{"win_length": 400, "encoder_norm": "rmsnorm", "encoder_norm_position": "pre", "encoder_parallel_block": false, "encoder_layers": 12, "encoder_width": 384, "text_encoder_width": 256, "text_encoder_norm_position": "pre", "text_encoder_dropout": 0.1, "text_encoder_positions": "learned", "residual_init": "none", "learning_rate": 0.0017, "warmup_steps": 1820}
Rows from block 4 of the audio encoder, named by matrix and row number. Rows with one number belong to one attention dimension. Each number is 200 + 30 x the weight over its row's rms, rounded and kept within 0 to 999. All counts start at 0. After the name is the row's rms in percent of the matrix's.
# v: attention value (encoder.blocks.4.attn.v.weight, 384x384), inputs 0-383
# proj: attention output (encoder.blocks.4.attn.proj.weight, 384x384, transposed), outputs 0-383
v.85,093,218,160,217,121,239,133,209,222,223,153,181,169,212,180,203,214,162,203,219,162,187,167,190,186,170,203,203,208,208,232,244,234,198,193,253,213,241,210,134,197,168,174,181,175,177,194,199,194,211,145,245,223,201,179,184,168,208,170,239,224,237,198,223,238,212,226,173,202,214,212,184,183,151,182,214,202,235,181,159,196,202,225,204,224,209,219,185,159,219,228,160,233,201,179,244,192,172,292,200,199,180,186,131,201,136,188,257,210,258,235,209,230,214,239,156,201,225,154,160,175,111,177,234,178,203,201,198,182,192,188,212,194,215,162,156,171,214,177,168,183,251,134,204,181,203,197,229,176,183,176,236,178,198,201,174,186,196,197,228,179,209,163,198,193,219,206,183,218,202,171,212,217,212,208,208,166,225,186,166,220,218,185,232,210,195,245,312,184,195,161,180,154,160,184,152,112,219,131,225,246,157,220,165,155,188,197,199,196,183,144,234,192,162,141,204,218,135,200,251,226,187,199,207,207,219,177,227,217,211,226,225,197,192,185,181,217,177,189,208,213,158,226,170,178,213,187,172,237,186,200,218,180,190,210,232,149,201,206,162,198,228,230,232,121,152,206,248,218,217,222,235,206,241,180,179,177,178,286,126,187,252,193,242,159,160,182,199,182,183,192,201,185,186,223,158,185,229,184,246,196,205,219,215,232,177,185,250,174,240,240,226,209,189,163,181,191,142,195,211,202,201,200,194,191,186,198,186,174,158,153,219,173,235,206,193,215,194,196,193,199,256,156,223,196,209,210,159,247,217,145,176,202,204,219,220,199,146,207,214,245,237,231,222,152,274,163,249,246,242,209,203,185,215,210,203,218,216,166,234,185,162,163,199,190
v.86,088,196,188,225,140,243,196,238,163,206,191,180,169,202,223,214,196,191,241,137,205,185,222,213,177,222,199,196,244,243,252,150,246,252,220,126,180,210,228,243,186,162,234,174,149,163,175,180,192,187,218,184,166,254,168,210,211,225,202,200,170,223,224,184,203,246,152,224,186,274,240,232,155,164,202,201,212,190,177,205,199,227,219,238,233,217,217,192,168,200,152,185,180,250,130,211,129,192,249,217,166,245,211,231,123,224,210,203,212,142,164,180,214,140,224,195,213,210,219,169,208,190,200,222,207,208,231,208,190,198,232,195,247,223,167,201,187,222,181,193,204,199,184,136,194,200,149,227,200,165,181,176,199,177,241,209,222,174,216,173,222,192,174,232,193,204,191,251,145,207,197,202,189,175,177,172,157,208,208,202,177,197,223,177,202,151,225,234,198,250,220,217,197,151,223,193,203,212,217,230,245,249,245,223,166,238,202,252,198,162,182,219,171,201,188,206,155,154,204,206,209,212,215,199,184,217,192,258,234,260,196,224,208,205,232,216,193,189,247,209,240,197,188,152,217,230,201,187,233,211,209,98,201,201,231,206,171,156,174,176,225,198,189,161,183,214,144,209,203,201,191,194,265,199,247,229,239,197,268,207,196,152,206,246,197,194,200,206,172,193,228,178,217,198,215,155,250,183,146,162,158,172,261,249,202,244,249,220,233,235,237,184,174,151,209,191,209,215,215,242,248,215,178,174,198,185,181,176,206,151,196,212,197,266,128,214,168,165,195,218,199,189,186,189,181,201,203,182,239,141,126,253,185,154,205,207,157,222,198,173,210,225,199,170,191,188,206,215,176,213,141,220,228,236,192,144,178,218,174,233,265,236,163,194,202
v.87,089,166,167,192,130,225,171,250,254,150,215,261,160,229,190,211,164,245,210,207,203,213,186,225,159,200,156,193,188,235,206,239,149,204,205,183,195,166,211,193,146,148,181,195,184,201,200,174,155,207,236,138,231,179,197,197,182,210,195,184,231,208,242,177,226,195,227,218,149,253,254,206,127,195,204,241,184,172,186,261,158,215,213,189,160,190,217,164,198,192,231,199,233,207,229,201,265,200,265,174,211,199,192,195,224,226,188,206,249,196,217,160,225,163,149,164,221,209,205,177,183,223,218,148,207,192,169,222,203,207,127,160,200,198,234,260,203,229,197,258,187,200,248,177,193,199,175,215,188,179,212,210,235,219,266,232,210,194,230,187,192,110,226,172,179,222,221,193,149,224,207,200,169,180,167,250,168,233,201,240,179,171,175,194,197,222,176,166,210,186,180,199,204,216,203,218,185,195,233,176,215,230,227,223,216,170,260,223,175,191,198,220,184,190,215,207,196,232,148,172,155,240,147,176,209,197,167,209,226,169,144,211,226,253,209,132,229,180,189,188,160,221,196,209,212,176,193,243,182,200,183,188,217,163,170,205,209,171,210,241,248,187,147,138,168,228,180,174,199,191,188,185,225,214,167,176,275,149,249,220,247,183,164,169,195,149,226,176,199,201,160,218,175,159,198,211,181,269,204,150,207,154,196,190,206,194,220,201,208,259,239,175,168,170,168,201,204,156,177,191,200,231,148,216,222,200,197,206,211,253,197,188,215,193,209,172,193,179,278,200,204,225,184,254,162,250,215,188,155,270,231,199,238,216,145,170,229,215,181,163,211,236,142,186,155,179,216,217,191,222,200,220,231,179,185,203,245,213,206,152,228,182,231,233,259
v.88,089,237,186,188,245,225,195,201,233,220,226,183,236,209,223,204,190,197,198,201,200,228,187,221,122,173,239,156,224,188,168,179,212,231,188,204,233,137,207,150,251,177,187,169,259,196,252,183,172,178,146,206,211,173,201,179,190,223,195,243,158,266,199,181,226,180,192,188,194,175,218,216,177,212,191,225,195,210,183,189,239,238,174,218,239,186,211,188,205,215,221,183,229,204,179,220,158,184,224,149,169,167,212,179,204,187,137,194,199,254,228,214,205,230,182,235,236,276,208,210,197,202,205,238,193,186,202,213,266,228,264,213,158,188,175,161,175,216,192,194,274,199,228,188,193,174,225,231,193,209,216,246,199,163,245,175,153,174,164,208,245,155,161,187,233,191,162,122,238,180,220,172,244,241,221,139,197,170,239,194,183,233,208,206,196,209,241,250,215,183,193,198,161,250,223,216,209,180,207,151,248,194,229,207,220,155,234,173,199,178,206,185,204,220,205,200,208,163,186,209,186,208,204,216,212,238,244,186,187,205,221,198,188,185,196,209,199,189,235,205,176,221,194,230,218,192,168,146,174,191,131,212,217,179,210,187,197,223,189,157,241,170,191,208,198,164,198,257,184,226,216,214,139,173,171,208,191,221,165,170,219,285,190,191,195,234,212,207,228,213,169,262,216,165,283,181,219,204,172,181,217,234,231,193,262,237,134,241,109,250,185,221,197,205,181,202,158,222,175,192,207,176,247,228,188,185,179,183,163,240,185,186,177,220,222,232,187,202,235,180,171,166,191,218,200,240,156,188,262,213,228,186,259,176,167,220,199,193,125,190,200,205,198,215,197,210,157,191,182,212,248,128,110,210,114,178,181,203,160,186,232,148,243,223,201
v.89,089,187,226,194,233,240,226,202,250,230,187,196,215,179,184,207,184,234,210,163,209,238,246,206,204,224,213,142,238,145,223,214,188,191,176,192,203,185,128,213,220,179,172,245,207,207,132,141,166,172,192,231,141,168,169,200,190,153,187,232,135,268,241,199,185,219,256,219,210,153,194,200,233,177,196,225,206,208,222,145,134,209,189,170,203,173,230,210,159,221,174,259,212,200,186,181,183,247,189,234,195,215,212,168,146,213,165,156,218,165,229,254,196,180,179,252,241,216,228,173,226,227,164,255,237,210,147,216,201,193,221,169,235,211,193,218,207,194,151,247,231,243,200,220,243,208,225,261,182,200,201,200,253,212,224,211,216,192,242,187,221,188,221,235,208,231,249,194,248,261,235,199,208,216,247,202,197,185,169,228,195,232,218,203,226,176,200,213,207,185,208,183,196,185,207,240,186,202,166,141,194,276,241,168,233,178,198,147,191,209,166,183,213,181,216,196,182,209,158,195,199,192,216,163,203,208,237,197,188,196,216,155,184,238,227,208,164,187,225,185,213,219,195,211,223,289,208,174,154,206,185,179,219,156,189,178,192,175,180,189,209,190,199,105,173,181,166,176,143,163,217,194,210,180,194,207,205,235,241,150,223,170,198,159,211,195,249,208,165,192,196,179,216,158,256,188,252,217,180,193,231,262,187,145,211,220,183,204,106,195,213,146,153,207,225,207,145,260,207,211,209,142,208,208,183,220,147,281,213,181,210,203,214,167,221,192,162,189,172,187,203,189,175,194,189,189,112,210,237,228,225,206,205,205,238,168,216,180,202,181,218,200,175,202,222,197,183,234,153,184,218,204,144,168,191,204,131,170,236,214,183,207,232,246,188
v.90,092,240,252,159,203,202,232,228,194,277,221,114,224,198,275,176,207,163,196,208,173,221,248,201,182,256,238,221,186,177,227,187,170,186,242,216,246,180,193,190,187,171,182,224,204,212,209,213,221,179,233,194,167,229,194,230,199,244,191,227,237,187,172,178,161,227,159,193,180,179,205,220,200,211,176,206,250,181,225,100,239,230,148,245,255,218,216,196,181,175,260,224,211,174,174,189,177,244,163,281,230,208,205,216,190,259,206,181,173,200,158,174,161,236,225,192,206,157,263,204,204,206,148,218,194,233,237,177,213,155,200,213,224,203,218,170,241,210,201,284,145,159,180,220,131,233,212,210,202,198,235,166,206,250,184,218,192,250,209,260,233,216,223,208,202,219,135,164,204,193,249,229,201,211,213,201,216,201,187,179,242,206,187,220,193,177,198,173,132,205,217,205,204,188,255,198,243,185,205,205,196,206,174,168,204,222,179,204,242,206,204,223,217,207,213,182,244,213,175,171,221,234,213,214,200,180,205,182,201,199,152,224,195,171,227,217,202,148,167,247,244,203,189,181,153,187,167,246,175,214,175,198,181,211,184,208,216,201,214,167,205,198,167,189,218,245,194,200,249,250,210,226,210,172,185,215,174,232,203,235,187,261,212,245,159,147,170,171,187,227,229,214,215,201,227,219,243,132,121,184,223,218,214,224,150,219,171,232,253,161,210,243,199,209,215,209,192,217,201,155,199,223,190,191,188,204,240,200,153,230,158,252,143,201,169,225,196,196,192,206,169,199,165,164,251,229,227,240,157,174,206,242,172,204,210,215,188,212,201,246,194,178,153,223,238,203,183,190,226,210,201,161,147,266,199,244,170,149,158,176,231,199,159,187,141
v.91,088,235,224,262,210,147,164,200,193,162,216,203,164,203,203,202,219,199,188,233,179,196,216,261,184,191,242,224,196,208,204,138,196,208,185,195,171,204,172,175,232,202,170,208,162,210,183,199,213,201,164,211,262,140,229,216,173,216,245,246,210,213,213,200,185,232,247,156,251,239,219,220,212,193,289,247,172,203,220,219,147,180,183,210,154,170,163,187,223,167,224,227,185,164,216,212,205,166,244,144,195,244,170,226,198,135,216,271,254,166,225,187,217,165,186,90,207,177,175,128,186,243,209,198,241,227,193,155,214,202,125,204,189,176,192,200,247,194,173,182,188,183,219,166,159,178,180,175,214,205,206,232,213,202,228,207,211,191,166,187,178,191,209,219,183,136,169,224,310,228,196,152,167,192,179,180,176,171,167,202,201,198,224,169,240,200,177,185,235,150,155,207,195,188,207,192,154,184,193,215,205,238,183,170,218,171,174,219,151,167,215,202,184,184,152,230,206,208,170,208,172,239,229,186,218,193,150,206,222,195,227,239,196,260,226,196,221,228,142,252,171,171,178,189,198,190,188,234,196,201,218,218,185,193,214,215,175,194,214,200,238,225,194,221,160,176,234,218,164,239,184,224,167,174,165,191,197,208,196,134,219,204,148,223,239,159,223,179,183,205,224,169,200,238,175,207,212,257,223,174,176,161,223,202,188,223,160,215,217,222,204,206,182,226,225,214,148,191,207,249,211,171,185,222,221,229,164,204,227,228,227,191,255,249,186,173,203,153,184,279,253,228,191,239,125,219,170,143,200,171,181,189,217,193,209,179,225,204,200,174,253,219,221,230,139,211,129,196,177,261,188,228,193,192,172,217,210,209,162,218,215,189,245,249,217
v.92,086,170,195,230,180,191,246,173,240,222,214,202,219,239,224,216,237,208,232,218,212,155,170,204,176,193,185,194,202,259,237,215,137,167,186,205,216,195,193,178,244,182,184,233,217,180,215,262,203,149,193,176,182,198,216,175,188,226,208,196,172,216,204,206,241,164,215,173,184,203,200,203,162,216,134,164,197,169,229,267,206,209,202,234,195,245,216,192,216,168,215,171,231,206,209,206,185,221,208,192,168,185,218,185,246,215,204,196,205,218,147,238,187,222,166,214,159,203,210,227,210,165,241,167,183,192,244,189,221,218,143,271,217,184,203,207,206,206,142,233,209,225,195,202,155,213,217,187,264,223,171,197,147,221,184,179,195,247,190,192,201,202,251,163,218,240,226,157,151,212,180,223,178,237,176,241,221,222,201,199,211,217,173,188,176,228,182,177,139,185,201,181,201,217,213,157,197,175,172,183,249,153,185,199,185,194,176,196,221,186,220,216,150,230,176,132,267,174,192,226,191,204,191,270,170,187,139,180,188,206,190,157,219,134,220,178,179,172,184,222,227,206,237,189,223,147,199,187,277,164,168,205,224,183,193,204,246,186,200,194,210,226,197,186,205,215,214,165,218,191,193,254,169,120,233,236,169,220,150,199,174,177,160,243,246,197,152,205,185,243,202,215,202,207,189,219,227,135,203,128,177,146,195,182,144,158,227,201,156,202,186,209,176,253,204,183,249,241,210,164,187,211,218,155,215,139,231,155,155,225,172,188,187,159,146,138,174,201,215,173,208,224,158,200,243,245,220,235,201,239,164,203,170,166,212,242,160,189,172,217,229,211,163,187,234,192,215,194,245,179,183,191,130,170,166,308,258,170,167,218,243,193,179,163,247
v.93,097,211,193,249,262,195,188,222,233,165,148,261,226,236,249,231,217,241,224,218,218,217,188,207,258,211,173,236,178,205,172,244,208,155,175,132,181,181,201,188,185,195,222,200,203,196,167,212,189,182,191,191,129,188,236,220,189,164,186,182,231,230,186,162,229,219,240,208,207,179,272,189,243,241,158,223,201,220,203,244,160,213,217,190,178,225,225,221,213,171,168,160,196,177,166,221,220,200,189,217,201,227,199,237,203,188,207,175,197,224,196,215,164,205,179,244,164,242,196,181,226,164,249,218,204,226,209,205,144,192,149,157,175,227,188,182,146,169,169,142,221,200,173,186,153,132,207,176,223,197,247,198,203,210,202,229,225,177,231,208,136,176,178,174,197,226,202,240,184,194,193,175,204,197,181,176,194,217,202,157,203,211,146,171,199,144,219,213,173,216,139,216,169,184,196,234,259,195,182,195,149,192,216,215,286,185,202,217,164,210,197,243,196,174,125,179,192,195,222,172,189,205,220,223,241,139,211,215,213,196,178,189,199,175,216,188,209,190,210,191,220,216,171,222,173,157,218,197,208,209,181,153,193,211,198,234,165,191,194,255,217,206,181,232,168,158,199,164,212,154,193,191,195,147,166,217,273,203,204,200,188,128,163,174,194,177,169,248,228,245,196,208,180,224,184,202,184,218,196,225,194,137,195,135,217,232,230,172,252,139,208,176,216,203,189,245,240,264,195,207,168,195,227,215,262,197,152,234,199,179,156,198,213,207,205,140,213,217,275,177,189,198,232,188,175,214,208,242,187,211,158,164,194,224,233,196,153,224,161,81,229,187,161,157,201,260,206,212,192,184,134,170,235,187,184,211,183,149,216,214,224,202,283,221,208
proj.85,092,205,186,245,160,256,177,242,190,213,125,231,165,147,233,287,194,191,221,183,231,189,221,204,210,162,232,159,225,184,219,206,184,186,159,242,193,195,240,215,235,141,154,133,224,171,163,150,251,195,154,186,214,212,185,182,243,179,214,196,197,194,180,224,191,243,193,196,190,198,222,175,211,172,180,181,170,224,188,215,179,246,173,211,195,182,230,208,165,180,206,193,216,203,166,220,206,206,249,185,182,192,118,154,193,187,203,222,184,231,220,235,212,219,148,166,222,183,174,224,139,159,201,270,245,211,268,219,201,125,212,197,166,164,139,254,238,180,190,233,142,191,201,213,208,218,241,249,187,154,181,166,223,255,197,181,193,191,205,217,237,233,216,130,155,200,192,193,239,249,212,202,225,258,213,197,160,238,192,219,156,192,194,257,195,211,207,215,229,175,199,213,206,243,168,187,153,255,172,181,200,181,160,213,178,182,183,191,150,169,185,220,153,157,193,172,215,164,212,183,212,167,193,234,186,162,198,251,219,206,249,184,232,162,181,173,223,208,276,193,194,183,212,201,149,194,216,173,239,211,185,229,241,185,220,231,171,199,238,217,233,192,187,224,229,151,200,217,175,166,230,225,205,176,195,178,195,234,215,192,175,265,195,190,157,204,162,190,199,188,173,200,183,184,243,185,229,144,192,231,229,210,212,229,166,162,204,185,211,157,216,230,190,168,170,177,179,202,128,248,188,160,206,195,243,202,201,181,176,131,185,220,182,192,157,150,257,212,166,181,225,188,185,226,201,174,257,194,221,163,188,195,207,158,226,209,233,213,192,174,172,243,227,237,222,237,238,200,249,160,221,195,181,207,200,272,231,246,200,208,191,186,179,183,145
proj.86,085,186,170,266,170,216,208,234,172,207,211,184,267,231,171,229,210,158,217,214,158,189,227,170,199,181,197,219,192,203,196,162,195,233,163,179,196,210,193,224,178,178,253,200,186,230,177,236,177,230,262,235,193,204,147,208,191,201,191,196,144,217,148,203,192,195,172,157,211,167,162,193,196,227,181,158,171,212,163,181,228,205,156,178,159,189,185,230,188,307,214,187,177,205,144,221,198,201,253,166,225,199,186,220,180,170,227,232,188,222,209,201,168,168,201,246,208,156,182,150,189,232,180,209,224,167,208,187,141,168,143,182,205,191,132,201,166,218,230,256,210,164,138,182,195,183,206,238,194,164,191,182,173,233,251,141,208,210,249,194,234,243,184,153,208,194,244,259,176,180,174,262,178,220,173,173,144,241,206,218,198,268,194,283,199,215,190,171,194,173,225,231,111,233,231,237,189,157,168,170,279,233,202,191,201,212,210,175,166,171,241,237,194,194,254,174,228,210,202,228,180,225,236,183,243,234,228,191,208,212,148,214,218,212,195,203,233,218,225,193,204,208,161,175,202,162,235,223,219,184,174,213,225,175,169,252,201,212,220,189,197,234,243,184,221,152,188,217,163,223,195,200,263,256,235,181,167,165,183,202,211,183,245,226,225,204,180,188,221,191,179,233,219,164,233,225,207,225,132,188,175,160,199,129,165,192,216,244,180,207,191,203,196,134,160,164,184,209,220,170,171,217,155,185,229,142,169,212,204,171,177,195,241,185,224,240,215,186,198,194,244,211,216,210,171,218,239,194,205,169,184,219,212,200,204,203,250,259,213,192,230,150,136,171,245,180,234,196,241,218,182,228,180,193,174,219,189,191,212,251,215,228,173,195,225
proj.87,085,192,165,215,160,209,253,231,227,145,245,246,206,239,204,221,202,224,201,223,202,167,183,224,181,164,237,263,174,226,163,224,176,204,189,156,227,205,249,242,190,201,209,171,159,210,220,178,188,201,220,248,285,210,244,176,164,217,173,197,177,162,208,176,192,225,190,221,216,200,198,168,156,182,203,288,169,190,189,223,190,201,159,209,193,235,218,178,221,221,223,241,210,170,237,143,195,223,231,221,204,230,169,164,166,237,199,191,228,219,229,203,231,169,224,188,182,221,214,229,222,251,211,226,208,186,153,235,180,149,198,215,155,182,231,231,198,254,191,228,150,181,218,189,238,273,180,191,156,196,190,198,197,182,175,171,154,221,199,221,199,159,205,199,212,194,243,180,193,226,237,178,231,236,188,169,185,211,175,202,213,190,237,185,190,188,191,142,230,187,174,223,193,256,192,203,214,157,185,224,209,198,168,221,243,206,213,223,207,195,195,267,193,213,155,177,189,146,190,147,152,180,201,200,208,199,174,216,257,196,192,253,217,210,264,138,173,159,213,87,189,278,180,199,191,154,214,207,155,200,157,166,233,262,192,216,213,205,135,216,143,252,214,202,159,223,193,200,174,175,207,215,236,225,150,132,211,160,217,192,180,114,194,195,230,219,222,244,189,211,178,203,187,206,151,166,203,225,237,188,180,180,182,191,267,194,209,215,187,223,215,161,182,177,206,232,208,226,192,192,175,137,167,216,181,188,166,189,200,236,231,188,162,163,243,164,213,196,202,151,198,210,258,186,194,210,227,198,189,248,177,196,223,210,186,170,204,195,201,150,181,265,184,216,244,198,224,210,213,195,200,257,215,221,259,225,197,260,200,147,222,210,162,256,226
proj.88,090,226,211,202,208,206,194,224,207,218,175,210,191,186,215,204,215,237,209,217,189,215,169,170,195,170,264,186,200,227,176,233,172,196,189,180,211,190,263,177,193,196,191,195,239,220,188,116,194,157,136,254,137,177,197,217,227,234,200,234,154,174,236,233,202,199,213,221,208,227,172,195,223,220,234,256,188,251,188,203,179,197,226,232,177,180,215,211,130,153,123,209,189,219,220,228,156,208,147,183,175,205,191,177,223,186,219,163,193,176,186,197,208,264,173,215,222,221,173,196,187,230,219,273,140,238,189,205,239,212,179,213,149,224,168,162,153,171,127,232,229,233,220,203,178,223,216,227,231,227,189,206,237,237,222,159,110,242,135,186,203,200,224,215,194,199,149,144,202,169,197,140,255,257,247,209,194,201,203,205,190,222,217,193,229,195,223,164,219,226,205,230,201,211,231,197,193,210,181,226,204,171,222,193,221,192,160,187,189,199,196,166,172,211,139,220,206,163,231,231,248,204,167,250,171,223,262,220,208,226,254,167,208,200,202,215,241,175,215,178,160,246,212,193,198,219,199,198,161,239,173,221,214,188,206,200,197,232,195,192,203,205,165,205,222,182,175,222,180,174,167,203,182,187,127,193,230,224,208,231,187,221,219,169,197,303,184,171,204,204,203,223,206,186,231,145,196,161,166,178,219,256,207,178,200,246,196,186,139,205,187,213,214,233,236,192,215,202,175,152,218,188,230,233,177,155,244,179,178,215,199,267,233,243,155,193,177,244,161,198,178,237,128,180,217,214,179,223,191,142,180,190,215,147,227,149,151,160,177,194,127,194,208,220,197,207,211,236,205,175,203,237,195,225,153,217,160,201,137,193,278,223,225,181,189
proj.89,092,209,184,216,156,174,245,192,214,231,213,201,183,149,215,206,178,211,198,180,196,198,222,211,180,176,196,254,223,202,218,240,190,191,198,193,184,189,207,243,171,191,223,249,241,235,168,166,210,162,128,234,156,180,174,210,194,188,194,224,159,170,193,272,198,198,243,225,218,198,183,227,168,199,192,209,234,215,204,161,199,195,193,238,214,184,154,231,180,176,148,229,215,202,170,206,117,209,205,177,174,231,234,184,149,232,237,147,207,171,239,190,217,237,212,201,209,225,193,171,288,206,219,231,213,203,167,183,207,245,238,184,220,259,187,207,126,169,109,152,240,150,208,191,192,227,197,227,224,230,214,211,169,208,238,236,143,185,187,156,154,201,176,247,236,180,243,148,241,219,231,203,245,216,186,174,227,207,182,229,182,195,200,184,207,133,166,188,213,227,221,259,222,154,215,187,189,196,193,121,168,218,227,211,240,226,196,207,164,186,213,155,196,210,205,199,183,231,219,232,222,229,202,223,240,243,223,133,230,212,186,185,223,272,195,211,227,226,182,207,212,168,224,179,212,203,237,186,148,225,274,190,164,199,194,203,204,199,157,215,151,203,197,147,198,186,170,187,134,197,180,140,191,237,236,177,174,205,240,194,197,195,222,229,216,188,203,187,172,184,231,201,175,172,186,150,175,229,235,154,217,216,190,173,224,217,213,136,211,215,211,166,225,260,234,202,188,156,257,265,187,198,155,243,164,218,247,230,249,235,155,260,185,192,217,186,153,211,189,224,163,229,237,204,199,190,156,218,176,232,229,216,195,203,216,190,158,209,184,259,182,193,210,168,184,191,212,204,129,199,149,197,205,230,164,215,213,202,204,157,267,240,217,233,183
proj.90,082,133,188,183,218,159,203,199,231,216,216,160,193,205,189,132,248,133,192,186,177,245,195,168,181,248,182,188,172,223,176,190,188,223,203,127,178,212,169,179,246,200,225,245,195,209,182,196,233,232,187,254,229,200,183,229,191,238,204,198,188,214,120,158,141,208,210,182,213,197,156,160,231,153,255,135,245,211,210,178,210,226,190,132,232,206,127,169,208,207,223,212,176,162,226,150,221,236,204,295,217,147,236,211,197,192,190,227,181,201,188,196,193,247,217,257,246,163,215,211,203,206,210,153,214,229,208,196,200,267,172,176,199,178,193,177,207,224,193,204,235,200,205,130,177,202,201,170,241,193,234,164,203,163,154,208,219,229,168,239,233,214,157,224,171,214,172,186,158,94,170,239,162,180,201,241,194,192,220,186,237,175,151,206,161,150,209,203,151,213,249,191,155,204,248,225,237,161,216,233,229,206,174,140,168,191,185,190,198,215,157,171,197,235,229,228,267,199,201,242,250,247,165,253,214,252,204,204,167,169,197,175,208,189,202,208,189,199,175,225,186,207,195,245,183,164,195,236,198,186,210,169,170,186,210,188,234,196,233,163,193,164,177,218,199,180,233,190,223,220,199,233,195,171,186,195,177,244,184,169,184,221,197,172,190,160,176,179,177,245,186,190,227,203,249,152,203,227,177,191,203,168,214,206,162,207,218,248,179,226,196,221,170,208,191,207,210,261,164,161,195,244,220,153,233,141,219,230,176,185,151,192,232,190,183,245,189,211,200,232,206,154,213,181,187,155,174,212,155,214,240,151,213,254,167,179,176,179,175,209,183,165,147,218,182,176,188,190,204,170,243,166,157,216,170,204,218,193,260,223,230,191,216,196,195
proj.91,077,242,175,236,175,155,207,228,207,172,217,229,261,180,222,219,217,201,191,213,217,185,188,207,197,166,194,172,207,225,236,187,173,201,184,188,218,189,206,177,177,189,129,192,182,201,187,204,192,211,261,203,188,220,232,219,181,211,201,210,216,205,239,151,217,235,193,249,161,222,212,215,237,184,198,187,121,197,218,226,208,169,244,202,174,209,227,203,219,180,269,214,180,171,195,155,224,173,223,183,230,240,164,272,217,152,200,218,196,177,185,223,196,139,194,196,199,225,176,201,169,209,178,183,212,230,151,201,178,207,141,234,163,165,208,232,233,233,221,164,151,140,211,163,177,175,228,214,154,208,206,198,264,101,222,206,176,226,209,201,205,164,204,161,196,127,220,237,261,201,166,200,180,246,223,214,182,212,120,215,201,195,223,207,203,221,194,155,245,163,178,191,203,187,161,186,154,219,172,267,175,211,183,175,166,167,193,226,173,202,208,205,219,200,227,284,232,223,178,186,196,191,206,175,253,153,160,240,172,192,238,208,222,158,184,161,189,252,231,201,197,222,172,201,238,208,208,233,237,186,155,207,247,202,194,224,162,207,167,209,257,167,244,207,162,184,214,176,191,217,179,221,187,145,165,172,227,202,194,196,207,197,148,194,175,191,162,233,196,152,178,214,248,230,231,211,155,228,282,192,202,245,225,182,196,250,191,290,194,193,180,151,156,194,217,281,160,202,193,272,162,151,176,216,204,205,167,210,195,220,139,187,233,205,188,199,237,165,152,254,232,229,188,211,178,148,222,192,205,223,179,250,224,215,202,175,210,247,232,162,203,255,205,211,182,227,196,211,174,214,171,229,149,215,237,175,192,183,175,191,218,164,177,213,238
proj.92,080,154,210,199,189,173,226,208,277,188,202,225,211,191,178,218,237,176,154,175,136,199,167,208,188,203,174,185,122,198,174,244,176,166,193,168,137,196,214,214,226,144,166,203,193,217,199,275,206,226,216,150,192,125,246,235,190,184,184,227,199,187,171,180,193,197,199,206,176,205,195,201,220,215,200,164,229,211,210,155,222,249,200,183,204,263,208,196,246,244,246,161,242,195,199,153,197,201,162,178,173,187,213,168,176,181,191,174,224,235,187,226,167,221,189,221,230,211,207,242,178,99,212,191,187,252,245,201,249,250,220,213,111,225,211,165,243,209,187,130,201,265,196,204,204,210,221,169,233,208,216,206,251,212,181,196,193,210,185,213,192,185,203,229,196,213,216,219,179,180,212,200,163,204,187,192,202,238,197,159,170,265,196,214,267,196,270,203,210,142,233,186,168,165,182,217,245,182,174,219,195,155,209,198,195,227,181,178,217,205,210,223,204,170,204,190,231,180,184,219,201,209,239,250,213,209,174,199,163,195,204,170,153,169,236,196,201,172,167,198,175,206,170,213,247,162,162,140,245,171,214,196,172,263,192,151,197,182,226,179,243,225,233,203,211,209,219,163,234,223,150,215,154,167,193,226,213,208,166,197,149,149,228,182,174,160,158,210,213,245,252,204,222,175,175,150,158,190,177,191,147,166,183,203,179,216,226,227,193,243,211,203,184,216,187,199,214,230,217,191,197,184,256,131,213,153,176,175,180,214,190,210,190,172,217,205,117,224,233,220,217,191,186,175,229,269,185,225,197,254,177,209,175,202,213,248,177,190,199,249,203,225,161,185,199,146,178,152,178,186,230,210,179,197,147,257,266,161,251,177,172,178,225,154,208
proj.93,095,225,159,204,237,187,218,228,232,173,225,283,172,190,177,225,174,261,202,251,182,237,165,211,212,162,214,201,257,237,214,181,159,178,250,191,262,177,156,179,166,221,188,207,172,199,217,239,206,168,223,203,203,226,190,174,203,193,203,222,169,179,151,180,199,199,185,228,210,219,256,244,195,247,122,204,207,183,228,206,212,192,181,228,144,166,264,228,174,229,186,188,215,198,171,251,184,186,191,204,212,214,235,160,190,172,148,183,183,195,180,211,158,160,151,215,160,204,171,226,272,146,200,226,172,156,206,167,216,187,190,196,215,218,186,148,197,230,180,154,191,194,211,250,166,165,174,233,213,185,223,209,196,203,203,212,160,250,246,208,166,135,187,216,284,153,164,211,227,200,193,113,224,205,196,269,231,190,232,189,165,231,165,220,202,214,181,246,190,204,180,209,205,128,182,222,208,224,219,248,226,194,187,235,193,172,192,253,203,191,177,192,213,171,186,179,199,185,181,191,194,209,203,166,239,201,178,157,276,191,206,217,168,183,244,192,247,182,167,175,234,206,174,205,166,190,143,197,237,210,177,204,203,196,187,233,181,206,216,158,197,216,268,222,191,189,180,174,145,162,176,174,183,163,209,189,234,202,222,192,238,111,178,167,235,185,144,242,157,205,181,199,221,223,177,207,185,207,163,252,178,205,196,192,212,221,179,148,258,210,224,114,199,162,234,243,182,222,211,182,186,179,141,216,209,213,201,226,239,211,207,148,169,183,181,183,201,213,186,178,215,178,223,236,184,232,142,164,233,185,155,203,206,226,160,229,156,186,140,178,199,136,187,199,185,234,145,210,187,222,151,211,211,169,206,167,235,206,175,231,209,213,237,208,227